A small contrastive image-text model, trained from scratch.
Model: 48-pixel images, encoder norm layernorm, encoder activation gelu_tanh, encoder patch size [6, 6], encoder layers 12, encoder width 192, text encoder width 128, text encoder layers 12, text encoder norm layernorm.
Training: soap at rate 0.0011, 8500 steps.
Data: 101725 training examples, 21.4 epochs.
Rows from block 6 of the image encoder, named by matrix and row number. Rows with one number belong to one neuron. Each number is 500 + 50 x the weight over its row's rms, rounded and kept within 0 to 999. All counts start at 0. Numbers have three digits each. After the name is the row's rms in percent of the matrix's.
# fc1: MLP up (encoder.blocks.6.mlp.fc1.weight, 768x192), inputs 0-191
# fc2: MLP down (encoder.blocks.6.mlp.fc2.weight, 192x768, transposed), outputs 0-191
fc1.683 093:512590566575523514497451527521463482541512376514462579513551465549442484513576470568527464486513513452578448429569480498584507500465498485466468489568472442576385470547558458527450528530566563417596448505518490455442431571524429478520519483491489543418550537505574496478532438546523566498487548526522486573427613571588509485445517484507583482600528509569423432488445445368479518475498528494470526499564516532423519646424385455495505467492537460436563501522419544551500499480477577546499523574516507517522458439513473457396443574553502543481542579507534508554518545529437548527
fc2.683 089:581335408556479487508534453502482517482473558488532375459508536506533502457442526455404575630456537506466533551533499441518497485502527456486519484526609465515604547492421495529555469385476491512439481424498577611514458501510493504386556473549503450495487529469493429538571506584480418522512501591507436488462463405440473400565454464519470475533484488500575508443501555550550432553486453543552488549489571502480574569523579503503516444509482572505452402605602403459519445447494447591472492523459481470466435541496434509554530476475542519566496517454468507497474458487443524516
fc1.684 104:513489494448456439454530409582612454554441497500495491538462494461543500508481573536486513479493503518487539524479461466528485418395507457642561487516434445520392456498476435435521538521521590524556467503487495524579520502404517405464490492556542518535612494490510518552488562559538478539447518490594487446501437466493458461477471490510482539471550593368452473388501497462452398498617407518471430520431579562461506469541441482468525486487399553562497430454459524460547476575391592505482567495470444555546600517457437538524477420476452452528509473504506484490497545393487441464
fc2.684 107:463538549602522486530512486540406557515504509487476498571595488541422463534531467518402513533421500528449450410517557536434505458515464621566469533388566509519487573485453441579563517464542538474539528482523501412465482571503480460517520532475552460516476513534578501436415532579595487557444614457417465529473457502495509511530537689511559465633440498522532539491415417509541501519446454498506502440470452481491532547485523563485579494541542555514545432499457440607468528512510474492492533463409458505492444490541527452498654561491540547477495497528481467436557520511549425553
fc1.685 109:477442542548599494550501498469497486544483516466476502544483528568548483564567513506383474489466552476534446484565512557537534481465406430589582562449458540524527395559564475487443488474493519445518444462490514424540545518452403463491516460522577512560591562515493480480567473436675540422410534505510496481466429551482444602434534595520525482547430412565477486519476492508505549475457385525498462543585615463551587570512483478481497477417468487496437511429459550515564437521462483499428498515484459470460471454460492558395498511494464428506580464536479471633510560521492466543
fc2.685 117:498526594495544448564431470557477496400518621596509499482480514571341546458486513473550504442574532477508523458481466498446519524518516494483404549537521489509458526424414472502615414543523503547510544521513456557425462625511485495501562500531545559460536501420446532531526580507386521488503531507460624487514517445459599464468502501519542510513536497488566473555453497407598484508478523557582544516485441428460506457553441526384491506564506450485438489475452478527461414460453516545552446480468444449553516560585623456573458484532457440485413495503508471427558473430485507558
fc1.686 112:482486550384567453440412472505493488537546466455497492487521435521548568570515516492506503568555538482402388517594436515475426480423468500545575545404537430553535446494538492504571473566485573413529483514499420565458523460477497554505497503524557433562525499561569452461469544499389565553510426501509486436523570615461444601496473443475473454478452492474476501563492387509543516528548461488479425570563513446521520482503522436482506566452463539439548438498525502493425441408495489563431490473537514553467466474551527402519477445452512454465489438397569560421515554471418630539
fc2.686 107:432483569529554464491495583500477535550472481505540534419518509463535516467469611489553524508477425448589571529495594542581575621505547447435425538535494519377486539567532484430476519506397486458479442544485541483545433458565578521463428542572438594529480526517517552510472458567537424526422529548607537581481485440478498463502488449457546557583514623586546428483549598504539457513529548558481493495483523446500403450469534447449486409535570551494459420476430508464527434536504484501459489521543492508548465475522471529516539474583499471507428459481556532465471445483434586619
fc1.687 097:476507502507544478478485507558530538557542515559551545563491533503476439495484462559505553472503449510449480475411516534551443493508475447542472522446387585477522493597500420418377492391444500407552513589479510488578466594463581439550535505544497407558419511475524528461600571544520554405500613505394516620529586476501490543512450513506434509525593474464541478551512489400502554445495431406494555514406526620475547521515493464492513488466465553510491460475530534509497472506550482487487550476459516514544431481507478481517413454470498447604438425481514596544575490492480592416
fc2.687 101:614512538564510528512512534498466566492573438527489450502564588502563537534566543538478493564533563509404542553581484433484496523486564555496494535526534448448464521481508520541501439463431451469536563442500540471450520376502455508507440511418409522471392498439507410513471537477485455531449399576550507425393516525523483548566421522560487466378521465430517545480547535588582465493528543485516435490504398434464547467529541594402526451502491524529501455428591544529484483547487493506455483440609471523518513492524404588475513532573597509580461586456444546482394521525513475504
fc1.688 105:464518590375540419551448504616475532553509541373453477611494526569519554520487433504538414496366508479433543459599510524487482353510579539458462501406456509551429513512499530512498495419569540550475493469433489596517556539455537515477549505434525477562490498451503496577527558542412506548472462530548533489553525547526490519480481504547500452529492597568541487410587522512474470480489506537506462452550574543454429494447500433490582528498431549451430470522594506497494477489451469557519621569510595496492488488453478587455535524473538480617542445538525521537512436527535563500
fc2.688 101:521543487517447625498520397368438470441468479446613490525570508461513451557487532534477560504517509466503546539524501500519444527522506575523479510544537424459513467524512374485477554481383481576461434592443529526499408556415534437499542426468451547414476552530451591505515558434446506553500490500473434443537545523559478562605472477509464511535588458516544453493484499465529543538491492515464488512525465481522502452470530571540448470592472476524446530547513426459516512537537513532589506552452467563527545404474513465461607541525458459492480588395387470386574514570563422567
fc1.689 102:468523410528463543462553467521382438528495569439546528542421529470640476520519442413436484575506544524460445504527446484456571539542516400496425440489463471469463564542533397429472493529562531518514530527453403494533505464474492561541378490538434595464460503541464565512532435544502529582610440484485594571466475481452467507492417477507494570558507610434499567402598484433463464498567456497576529562501544535470569534518449539591506514560494525511535471526510375527508503516413472475449588535447542475499464470549512515443549487420430476428533498492478561479489535533492541532
fc2.689 100:533539575531561506514580443507503517550511529509413494500459456433454502568468540541625477442518455519471470448430572546487433453547542462470635471485521524529497482404490443467422454516435502524403480478511507441570534494488537566558594538545563455482517500576528554535608560464505437477410482502536463569500578406586429510501534568477522483422443556504564578514430468544517506541465517518520573506523512441426529544506504562384511510471474369441568588565393542521485529447444522497510453471488412474425484512475507579504535584496571532503546438544442421473473509576465507473
fc1.690 099:480480500511495641526510518588522343512533518441521503543596480438444514562504509475469461480457433437506441494516438456545557491551485545511527547451423504587396488468543536463465547456478560478437504510479551438476503482439507559430558576486528390468457447469443547547407411471489475514522588452542495592583582402566457431544552557511414597439551593565569501547476456495412540518422423466457578481478495504488588547538578457450534476483510521498453518537542486454474546476558486455522554609442500487531516438507526472494545505413502475521504465552571592474490518450509485482
fc2.690 101:533455512506554442458456438501545512518541486557354464495489564561489483472465438453511528474560449475462547574507508534447381536556510450475461479487480467560515437451416473488524503542564500496485492568409520617490452516504464453524425524560481533476477500563527460491466579468586491528435430535389536387520487468503577506459414488556447492474528437524502589452563488522491429541553448492588500526489463494458447505549407524471497566515531442475494501484579508359485424517565508541457380403467468501615405561471477425487535569474581470545446502486449513526587514382485532536
fc1.691 101:501422519551504530588437545520426520550417454549474552525522458517533493511459564518490389461524429455390446491516474567427512534479500565447545460488477448439482543517413472530482585510439606441535416503530523439515383498564431424448463443507471543492463496514522525476507562501520500520571442618563606496548466531497492524506499496556510426445382477425505539546455485499592567550424481530434484427505565536446581538540524518533546449550401618514441502498563462471491422448470543559466496518395430461554527452541493544561504506439531498492599426556502456530453472504425494473
fc2.691 104:511582490551500414422470510449458494475539454531447447507523521535445582495452453455469537469487580493548500514489506555529578527580521391511547598479546532478586505564539462452529385488543502544445459477506520531472550487493522426517593480412457578445525421467503470579407445459498436468511490481486500482443561440415572452441433564539458553544476409502479467574549506517428542527524457509446439475514491474608478574516480415506423538501502503467491562462526418526539532535506395409533493490475563525444541526467601383412536482525498520477450633418471516495394535466448432538
fc1.692 096:461500602579500427587532512480545470476626546551507498511491495464557535436576490466462434452418510474435495540459519493503502529509467456489509464457596480456487533487549514499467535397566468468511497555544387489539455421497456473538437535538518520515504433569527440485569580496569435428487516456505526448576441601410541490503393419504450485550521538546436524431473507536514518574452478488428453654504503552518536521530515487435483436500514554516455519484397491487566485532531539527611413587447613482493597535564413455529565507491445484434512477523499479490407543519523609457
fc2.692 094:529527463492523438514478431523477450609479504471455543384520526619515537536447495418591541507486432587524438534653536470505554481512600452543501481492553528452559533538473493421521511532501558471505433464526503548496432493543531458435542544469456515499530473474471559497443548544468453506472498540578449401396517503517476454592578625524518522488487534436562500463549579536541505427470511485594533511544433600484521451503497539479442452495455399531479527504427409523494522462507512508470622420571426529477410478500503556436430511598510498467469570515426476535559417496448427535
fc1.693 094:402491555460503541554523537468582571477507541503385532486490473439502431493507435390478537541578504442553505643492614501584472535533417551423521478467549465508536490548543521384528471484504537468576431433498554569534521456459492380417541618533512443411491587568528497532524533508533503543495480498436574411521590475444538461522500473543558479516574454433479571538557476520498554533340453506503477490536519492563527575544566554508417495484471505557526527466488482531528505416580491461441489525461448503432545485427502450558478554492383479487553499528529458461525464480498513532
fc2.693 094:462483532524473498468562527512426485486458573496515517539529606542507524481491460489570496561449389586505548388498521471483492466550494508560497493560482418465488494366565468466458492584471540512440591551548439482496458587483464506526486414502551550512484453564530467428553555409434441368498547458549493508515439508523560523512529525548505549493509579449516519509439526514388426494441450423499533467543420526506470543458490470500564495518501566567370504571491555562480552481450447624660477354543526484482434431547512489561475450539480520430497428468466499501518467470482523456
fc1.694 100:447618488474498532401431485450527550501581548461455459475516516489409565432557497505508512549530595410493497505638526551520541512537446390458503451498528404481476488480493482573550504505470468539574577416431432448474346428463456569555574550569430518514442524575470516451496451471495481518556493467502497476485505513502536498462531563479451528534521488537547447472472562466583528530491537551539497480498426506426441479527459517380450524551504488535519508534458419544387626449446626447506558502528495424445508481441540496571494465467539419559530502453509509567467409508483440536
fc2.694 088:597526467489616477504431553543530459526523505575483495556525535409508441566450446547523554415459465550434457538467422559558479478536562449443558511504545504478431521494419489575440416523513489519444470525677533514526468414511520479470486484548474472486491464423428471496529593533495428564450492489509568491463391514499405573523493582617563546542498618538514492525537520457550462469517484470447506604504484509527567513467477553570513447563536516473514426549435527460445470511430422487522469593421596496456519473526477447408544528455492555482497509390545478525468559516540566557
fc1.695 105:493435504513550518499425488505525515550410506503549464505480573542528506489506552545645505488458450460474421577484476607515529505564465550539499568353572434476532496517447558474500583468530546473469478454456491469546518470523530506404538404526587488487532532532520557511477516481527620525425561487495467545446516391428545453525517426458513439560520615478414399487594503402442520506539498429523496520589526513497554465508482479546417432450496502504451475473541512530585552473548464579471508502556499508431578522522474419522574491580421471526585550412530541553485611491563503452
fc2.695 104:482466505454536437487545487446391477473547479501535465483471487464473479425559382537439399505500504537460423492521483503509552487460509458536487481524505519479483415474530497481570494439540398405499485512535558575479468503521527552532513492586477403499497429502472530574505491522433448601556554572441569418589478526441430483455475586631441568495590554581500492533395491633548486509490545532510455477532435446479462510368563499599518492523547528544438522472480540510491461578540594495461418512443503556486483474470460491487560456417440458466486555551510482397619459508539552492
fc1.696 101:483470495518522520547517463399597467441457513524526559603487413459572591438509447505592436522463506593513429492537511512530548537579413482464446430538524439494485438450477542394548562415497529483505575515508425437516446556520522490532421539459453448546511541469542494457482438555486446497542529413477536529492479484544522454409445491560477468546574427484486517457479425453570565511471430550474568467535439562534439400464414477422420504421514509480495610506488355529451491535550426483524469523485581503601479375464472503454504536477517472554541573522562548538524466505516560492
fc2.696 111:489553529506551513388502560463511566557546572429467608532513546489449511474445546487484563370513505469520508477552577603467470509535459451513469525462492465473590531570545458542469521607585361454431437500576515516477542623568550520493529566488483567527542462426414467388561497501475452520531537537417450473466429453441502497447487506459510548479562463508481596521533505423457414555596504454477470544491471558475494493585552540557551545467446475561484441470525463513503465462539493516482548420513483582482569475456501513535539509434535560499496365507474454606526437490499571448
fc1.697 103:432461604475518580400461578514467554502539531494557467505504609496554485479486432565546535424476472474507449514523481466523486580579456512434583534566528495448545518568484450372405624474513570457451559487583472481556494536564495526488420627519493607577483491427603588513439571520479444573478452444525457614468534517467526487498478513440471515405497456555457543524592417477544521556579503459472506532447524462578465504504437488475496520457435535500498542551414476462518558487427497453512468494561522505526500501378504447514433531439517551485490461538514452478540419491473434530
fc2.697 096:506454504589581423498556598502478454455556440498473448512460466521446537406525521511505566609521526445476532483519534539492492412484446594569413494479451473483480476374575503577427453531389481391470458531452455484374586445457575538488499503458601482433581465555442460421540475517514492430424471480492532463523566527432467538565478508482540521517423543486462510517521486478572498431510477449443489469522454551385470597529414484535457450559549542516416498488576516464461509508570470537552492500530524521414493517570448474549616493485503427532550530557467439524536482500513480403
fc1.698 094:559621540496529516509585548557578453575510475446634459474488598502606630509460471518497551474520556548428565526506552508501567493511536463442527477482432469497446562474448422510412492484438484533430487557503512480566428533471473528473436530480500513468426484493479458438574470535476565404599486502551515482466508474500478481456469477519496539573522462497490540557512533519546370494314450506464499617544526497512519517532511572536506417548515548464555411600479476508588509424520479546392444507488464481534553424524484600498601557558486493528471490497517524551554532513451493505
fc2.698 103:495560493469471491584555557504549480559463482490476505476489489482528502442540546562545458583515527587572567442590539515499526567507579449440495440487443560348472515514421466518504521511376464441435495520486463531602559501452536477571443544500616373551498461459550482427507478472471523583522553549531400559404508479554523484469489468510512548523498454470452479475504530571538570593427451475504542391498548480536463482501467505576418572433521508495468512460454440481453521476526553559563596541593460584446531523455520514449479426473436560486506498458429459455469466612479543414
fc1.699 110:536538460599537477529477448463522503508544552490483587472579581404492473526462577453605449516318510561412536554481607462447474525536530586560546470546531588521464575461542504582533418590519435498525542524563505532460464566466387473580519465458536486492464492475413558497502463484475487541442492528566509513510572462527476465507474538521446524441557475581545450495468486598504543650449420554449515560536495439512452538474479450550472586466451577467471531492463581527458518479536504429479489482503472509501436388580541515519556484417513482467496436448506506585457513445492502531
fc2.699 101:422510581503429509505366498558517540488489482499439488468448487511587531497521483509456599415488458420631492485445509518486467416441467468393564482509475485546473399488505474472559529481452454611507499521529513475586575465458508522452437468480604516453539592470520463512566528465576575466584496467525472525544459479515576513483543586384530480613468511520425557564393586516446495515548445562506532435524533491503496454546532515494494494599561519522469551494404435515503485496484515606550509496542544411496628575504519467513456524490526456617524464563508523528501434546484455449