A small contrastive image-text model, trained from scratch: 8500 steps, trained on regions of photos with short descriptions (Visual Genome).
Rows from block 7 of the image encoder, named by matrix and row number. Rows with one number belong to one neuron. Each number is 500 + 40 x the weight over its row's rms, rounded and kept within 0 to 999. All counts start at 0. Numbers have three digits each. After the name is the row's rms in percent of the matrix's.
# fc1: MLP up (encoder.blocks.7.mlp.fc1.weight, 768x192), inputs 64-127
# fc2: MLP down (encoder.blocks.7.mlp.fc2.weight, 192x768, transposed), outputs 64-127
fc1.308 093:497484547497468484438489501535509482503472467472576499486503446483434472502517552524447532474536478538556492604473552515483511501484540455545442517577467487532507558465420526439481541497542463
fc2.308 099:499527416430568472581480506512475500458526551508495493467453487521536527498456489549503462527549527493452512412533489482519481424561539549524495519532537564473535480487516529407481435441483493
fc1.309 093:512527553552524489503466387457455460503479423497483493476477416494452494470452517470545498518490505535459476518549499609519407458497509510540459482498467471476509536562486500490451459543439516
fc2.309 100:478528546514448558472485559488557437509537544485540500514538481448508530548536433555535497541549429497555440500546511441506569511485517505443521602567474442531465454515514465551557450419501515
fc1.310 106:534494461527531515456484436491485453429526525517570483507566392475570462512489453521419529472521517466478516536498526463477517456518558463424480536459481456488566536500491532460533540551503508
fc2.310 100:507577454471471489543520515563555533582510527502484526488410493522430526524517511437536475475486483459555476518488510543536530554516522399479556430444499556482489469518457491552490464500457464
fc1.311 106:511545477459427447571494464493476569451476510549430508470460523508519489408521573535481490511541436504524432524439444446510480511493470473523441483538530462478427556481504532560459493491555509
fc2.311 101:487532486563422466493475492557530479464484480521498452457575527458586476518513537455454400477460497501509565565503528494530512494511506471499532515475462454535400460484484529409451502547389523
fc1.312 091:544571511433452519444540505540497443540459421540498514524500455531498524486504529493482506435557536471479528477553544509440542531524482532487562540505540502474507441547546516517501546488489548
fc2.312 111:455417528570551461496557488447388581481559482506521544514459535446508477497556518421505545517453498489517489557567478490487529498464459515494483531511564488569502478538479506495485511532558527
fc1.313 101:562462520508473492449498490456543506511554503513563524570472540454554506481506487482533497584462480485462474540509472473548494489468509442584537493521445515470482484472454453586539576472529485
fc2.313 102:536577526471561568475514522466517477504467467460507468460492486462429454463466482490474502501421479516475506542447511471460460514490493566571501435567547523481564455571444495504547468469472485
fc1.314 094:563418526509506535448541559413471520551524474465484452520506521475497527492519472514528481538489457456519410571463429465529475465504498529496523534429504478512475493496487479520579574529579470
fc2.314 096:503482463598464514542470491580507383426432513534456492496584451535534529519545517544454459531447559513477574419550481509480556470447480500538470549504501543441503455507562506538445455495550477
fc1.315 093:510514435503441488487540513462546528416452542496518563516483508487516538558521464476562467507523546499493441461480448499480560455502468508528494565456504521457438517555493458479480507496472399
fc2.315 088:473496543508528551478455555494543510538514508492513425444531458530460491528479546521487497607532548480497542497485457384477533498496468463504470470589499527484509584416569456508464435492427533
fc1.316 102:517531511570454482504541480444509524455365557491513469540543480595551456469458516531545434494498446511566497537439429514511494570462438456510518488475541520525504492510509563470521492564506508
fc2.316 101:481459451495531464470450422418513527580536526504512542498429470503402528508566449548476562502484438524499482529477542504486508499485516471515553413455550473467520503540520421481495471529492523
fc1.317 091:464520476527471547541496485494547464524456506464563491540518486510443460473510542535485480556555474472451502472519521540472554453474482515530591505531509463508474547520523426511506428520544489
fc2.317 091:457458468470532438471481532523545520436582482502470529472487485550501540509534503535499551491519506481413510554471497460505563449533454439561489443446494540482547456409513491529472445498540497
fc1.318 094:560513421457430549507553585549519467536464576555463484507511475516443520519493555506512507539488509543461551448459510480442552472556463496500414546559508521526527562531529506459531520510491415
fc2.318 091:479542565461534544472489494495496478516537455501474532448503403455502457428481454501542518416537501392517489550498405501529504492484512464526574491502560478473571483386499510461493512495453553
fc1.319 103:546476533426504479571464445481526476462435456467444524486468533539480444504541503473574588461526452484516542538492519563524519493509456489506464537527506537482552515503484533477542465527475494
fc2.319 106:451490507461477497486502493469463527522473518542504427496538515439506494477532545565403475529473488450478504492617486518483502488535467513459509447510540456512538552461475492563576477525547518
fc1.320 098:543439476492490532561514463491494560435473508540541530485503461549486549517477483490482529500500535563425488456565539436501505575504522456505580564499492529564548538518495499443462499476473438
fc2.320 084:530533430497499440441434555469460404588463492528546508564468518476508454480494532458527512479492534459570502490459503587456532472495434498469492443525465462519492583513481497551509471525487503
fc1.321 097:513562493450587504561481506452454468495540535453487494507507574566540514429536502497536469524451502524536528456505552494496527531523497495505509529528413477515460475551436529455516476502472430
fc2.321 088:538498540574521503478513518562535553544495525512474457454597546478453494540486584427541510534506519468509454519554479518500492480479519479494573477484540487499514534500521429554514504425526476
fc1.322 093:493499450531505458452527485480539491547458554456460477468448482483545462468516464419444472407476499464483505488484497468458501492422478475505474481508463496486493519530483560515479482515493464
fc2.322 091:543533485457547496482501495529512421544546476503509515533523526567532459471551510497462429568438527492549519518391432463491453544566425467530527537450573557498593497494532467544510532501535489
fc1.323 102:476431485450447533461496503574482405541457491515499532403570511527504470516528455542472488578538466511500579595545574490486540463578636503507488464540523470514510460564507520519513503415431472
fc2.323 106:501475530495509511476537463451558525543551487467555482534470533540462533512508514533512469530416486500565515538473487503528448524484477526524454499435512571491460562510535436539449461570420527
fc1.324 096:483445477513492472443442499498541571491472513529513441438470543544464431493547505465493539536533510465510470503450568509506540505525528558523540482483466531474453445531556402494477509485448474
fc2.324 091:485505487485468525588552527498516473445495533586509583488495489483446466478517494545582518494506457514473504454542458432475519448576478431544477466568494468430440465505401515499457451560544507
fc1.325 087:494478471521448532485554523505529605479443569487542426482411532524502432442447575465506458519447492430483431475513442467487443495508543446494526462457537490519507492513512535509487467448458524
fc2.325 089:519500553461491439469537471487469449524478433538464549483542493443480504446483486503479528491482476486549484527503548565520467517480525517520502493492501492490523524515565505456514465511482533
fc1.326 106:560506519479483465536511461493486478509502487500583456473554434522433507584614511518477509494477472444452471539527485486517390493538496483496557520533490576489505511430529431491483546483455542
fc2.326 101:506498500512563423560471517452507521501458492498471475531478496438440579541527515463524470470437507459448515519446558449524554526519560485509542517538357520483471552494564492473558528468563463
fc1.327 110:513473394514538500451562517473491525455504470499494513516566524450494479434455518495552481569475484542503414484468509516397487482443493499501533449507429479522447467471417516498526467447470556
fc2.327 116:480451464551537492510483549470541421564575500569471536447483551486495502574537561515529523475570531495582499425541461429500549425499560466501540536496429513519536456511513492459397554528551470
fc1.328 117:517526504467486492499537528577476548483546482484536481491539458578488505578496491483421467529547516533495445548496451526468497561414507410499509523574540496442549525446502576449474527567487464
fc2.328 105:517536502472516568584538503507524563575478431503547535472497528494505478447453473473483522514518466458556578474500536480508475567531528534496505413485505461551526457490505504521497511462499460
fc1.329 082:499474441519507486547470507508555533463524501476502497530464495527520540525407469453453501494462480517472565402554423499491436471485528443482510489549520517445528528499485501496540521455477470
fc2.329 081:476507551510528466519465456608449537522541432507514431482504531498491483458529457536502467539480532490522484561518503500448525405496496469434530562507455502495479439478532488556480497536535513
fc1.330 112:570572522472549496504597535450526503501542506416525536453471525530545498545510567529531574467522543424473501463533525463491445514537492492476486515460518576433485433545428536499543486474490466
fc2.330 108:458446402535458531466509500536477519571463459465517525521486517487441586510505551472516534537549523496511486486498492514497527495499490560545505500526506505556490567472527491540447417574454477
fc1.331 095:472512525513565504515587509464447510482469483492509505535529421525574442506539400472502469528449498599521517467477530480505452524519528531505538568520570491531538458542497479452441480546525445
fc2.331 090:535578451461511540451458494473566491486500551502558527539532459506478532422496446567464498507553490451543521501433501521537452472415512504486533519481461581441435507475467457552523388474441472
fc1.332 110:471402497495481480550539448500503493479449555555534519571448505462462407541462474526436406481540531508542464495488579442551476477516486462461540496524528453563439481498546558475486460512477475
fc2.332 115:530415538580533472485498502519424545437518522528479521520459488527521510538535469501486446538511463478480533478448441552505467504472423406520489494498501588519507502524457519485482539457501507
fc1.333 091:473515466499455431488533517389514557500458537525502451501508482533488459550459507561451456515478499483518563573486456496463504510508517561529530504523483482444440484472520494543481548539467500
fc2.333 090:478433542500488492588495501545446483510506382531481587540486437472453494529585451508567503482466491531478490500578503478506504515508501490460448492447471474507525485530550499421503445414541476
fc1.334 104:484506496464443506544463465550548468545580448547462573499541486471578497487501447489426509448491492494451526516542511531546487497482489467485480495514456480423557496488462451474508468469422588
fc2.334 099:492483541466534493453531484474459546466444510474462512471480523510523506477501525504598504585508506453509503498567527502443546422528503483576486448526518545469535474516501579444514561509531532
fc1.335 106:596478530505484516461525505524501432567491536512493517395435510484510459441443466511491490488493474494533595480515564542481501553453453486431482515513453502546505539518479525465498508449478578
fc2.335 106:496422509470537512483504482481522519471615527555474466553516535591509442531528510527533550527429525503486459575523598474501488531560496483541458429446502459486521511441533511450497476463484456
fc1.336 084:555485517520543477553494547529478527516503508508535526548500457531538481600569494485451484508497450500491460517535476494519532516477514418538494494501511478543516483458494550544586506493477524
fc2.336 082:426452410514488522456520412564584467510479477454484505428466493458523490435422485422496532490553466434493540538477491507479482496487479570448449520464571521462467507485488435528429497522439474
fc1.337 109:485444470453503540487551491504587501569481518457482471535459530474525502542487480542465466528500472448493478491515452519458482481537461480488534456572493532513530546489521437484467515512434443
fc2.337 120:571561487580557516502507456513480482512497446502504443456424487473465490461490469478511506481487510476522485555556527481524507443538544488506545499466486517431435459545468616458466619505517468
fc1.338 102:428509543454461469529536536553579486452551550500470546453517514552489605500466434447476523568470515419394553481526549491545524452499572445533537485623419483516565487523499545492479517462540559
fc2.338 102:522556428531516478502529516535410581447473495434516502424439543526400536558486530543508515490418518489511558441447497483537464487526424486493486546439548506475504520466520500463497484514599430
fc1.339 112:527456454582493505460510536544589561513489490487552525487574542527471529502526474488547391521488484496544543460462514561563483535492615472497512526556519486542487485504470470424505488469575529
fc2.339 117:499502484494501524442506550488464528441520523524536552477501493504496476516432457551537600518482447460459560505464482513533530475503412476524520501572528488495501557529508494599450467514535529
fc1.340 113:481542518498507484443478489455529467517508465496459539554505491483459422549483520539474521528466497450552526530513489528546480538479534432555474467551466486525495531493484542500455512535506501
fc2.340 111:606517543485467493550510447531468470511504538461490532440522459456453542433482529440566449582446533478455486457554537514461514419454525571484498519464522488439516434544545459434435531469542598
fc1.341 100:490498474565468522474414512495537477555462536503431573473548479474586477516488502513508537461469510428503482548568509519504445458484461502509511496545489549444503482447516480504570471449536499
fc2.341 096:439513517554576483491519555487505536554574458576535444553458455519443468495521486518477552507493506506501451489514472503482409509494513507516473472546439492503573482519528558456523516469448516
fc1.342 099:530527490522493511468450514519504561502441460455474424539499469498539471553473499521484474581467456493496474428471488601561504494502518511596470544509507502558547488580511519441581474483505502
fc2.342 104:480463452512448489486530426436496410474461456491459494560483504515487509492502474514458526419481467477549563529541485483468464510476466474478533538493418477495405492467490433448425535566467494
fc1.343 100:536519475466479522536536441460545536543529516582530432540438532525476487484469514433503488507512568484521552509507499456544448481473494507489507499502512506509461472464537455568471541411485412
fc2.343 106:527449532449489586529455537500509477469536561510535455425500471489536525522463466504597526507461477533532468464560484532485522514537500469512521528436512492551525491503469527485503494577535495
fc1.344 105:430522442491505471502563535472526432484545487473497519433510515475455466512474468475459427530494508449506471533465495424471536509470525423460522528548512507477478552523469500545551544470504493
fc2.344 100:545486557519488509442443443502513495507467465492470459495441506500492494464570422483498447463512509496498496456489465525484486516480533553507456497531499495510482461517600515525506536504452533
fc1.345 116:537453455453387539511561462520446482567482511451473472477554485468509494478563482524533546484516445490437472497427483583451479576473440540512445505552503561526482479527444459415572492517433453
fc2.345 112:501510587500404402478547486496543549527514462483482617476452464451488505564446561478505461515552571506503442464523493529530477501496442500503529506450486507528442506520490479420517565504523428
fc1.346 100:483484460513576461558516472524479493494514487508541530527523509453572519508522492581451486529553506503497530520490589455521477453464420494464524538470499430552466455481528453488467491542492464
fc2.346 107:493532421528475448489499508480564537505476480527510469479539505569509448539482510514470440484471463436452511513478431479527552512500501481518429446541514538483566530480443468460499507465511524
fc1.347 110:486450465520482490493548526447509546488555504465481490496481461528508480441480487474559538448545505517613482471531427480526584494501496498522546466495512495394468523488459598436489431493490546
fc2.347 108:475474494503469484507484520474441503491410538483456452478377575459520542488470515553492545515494497540455486518500528543488493586527573583404477503505443498513548568487515435555550508497547481
fc1.348 084:503493528510541447453470541555508485587516512480505480580524421424473467486422536495440460508465599535495457502496586502491461483453508509458507482498495510417559484553576506512580514443589479
fc2.348 086:465540473458453508509529525442520449506590500501478544535486541560539487444488407511466500463525468591435444487474436603565560520483482508505491489410532514480450494523476511520498407560419574
fc1.349 103:523424517523460457518500498519540473587491500565478488462497552468553503497452539493524519462451544439503465509469478522502464458525532442516462501504491420440420533439508481465561473548572506
fc2.349 102:568458449511519443523526481497492512400519537480507530499535435531449462486492475544496454504492544560462531500531475454435542576503507525538544494503534528540483591535376474569500532465523511
fc1.350 098:496448494502550488503563498477505493577545512512476514506432507443508470391485544499441497547484553513531462487556520463528524471447517438467545516500475461470496498544468488437514527482553484
fc2.350 098:527475511459479462490546500507471509529525558460548457470548510566468451541529566508447551524448587486559562493488571430469506540530559536572489530531523542484573483451500492514531493507506570
fc1.351 099:536462552527431471438413523490475461501492541449502516549460487548451529466540445408531567480476556462464490451473500519478501528476514510515520604520529475510525466533383432481518498568547485
fc2.351 097:494543484490487424466500462408594555487508523518543504539473534500535483463477477505508469480530477611570490498485528484493499470502548472518551448447416514434511594531544572499522475420417519
fc1.352 092:512453609522538506489541480487496494548457515417578509481507517456566536509428485513442502498501593477458451531551505548483510535508513476491478507602481504443536605572489460514528539580457421
fc2.352 089:526489484459536501571471524460455482519562429469527537449513485494465534542534530486573416520540464623502559512566517507530512490498463476529552466500555490503459435445520490491538529459526509
fc1.353 100:437512497499448451495534504507505505449513408481532525511581513437497480427460550486483495510531552508437516514426575557452508563473522480456531537561609484506529484471592509492447521504443467
fc2.353 097:457500483508478556487460522514573480516459591495440481518507521535537495506516459543516540454489489527539486533516470548490544548553474489496496491455509511477485529473465531470504500470584520
fc1.354 102:432426460496529519461471518587496501457501451518443490529541481481543447517492440548499484507465501495432439488414565493506412460471505512490549523499465547480483462561439439515508598520527520
fc2.354 105:503476536463540496521500509452527491477492529486487532471513513411483467532497550528556480515457571482523554400487466504453491441468443582450388521517508479405447488485552518494504501452484545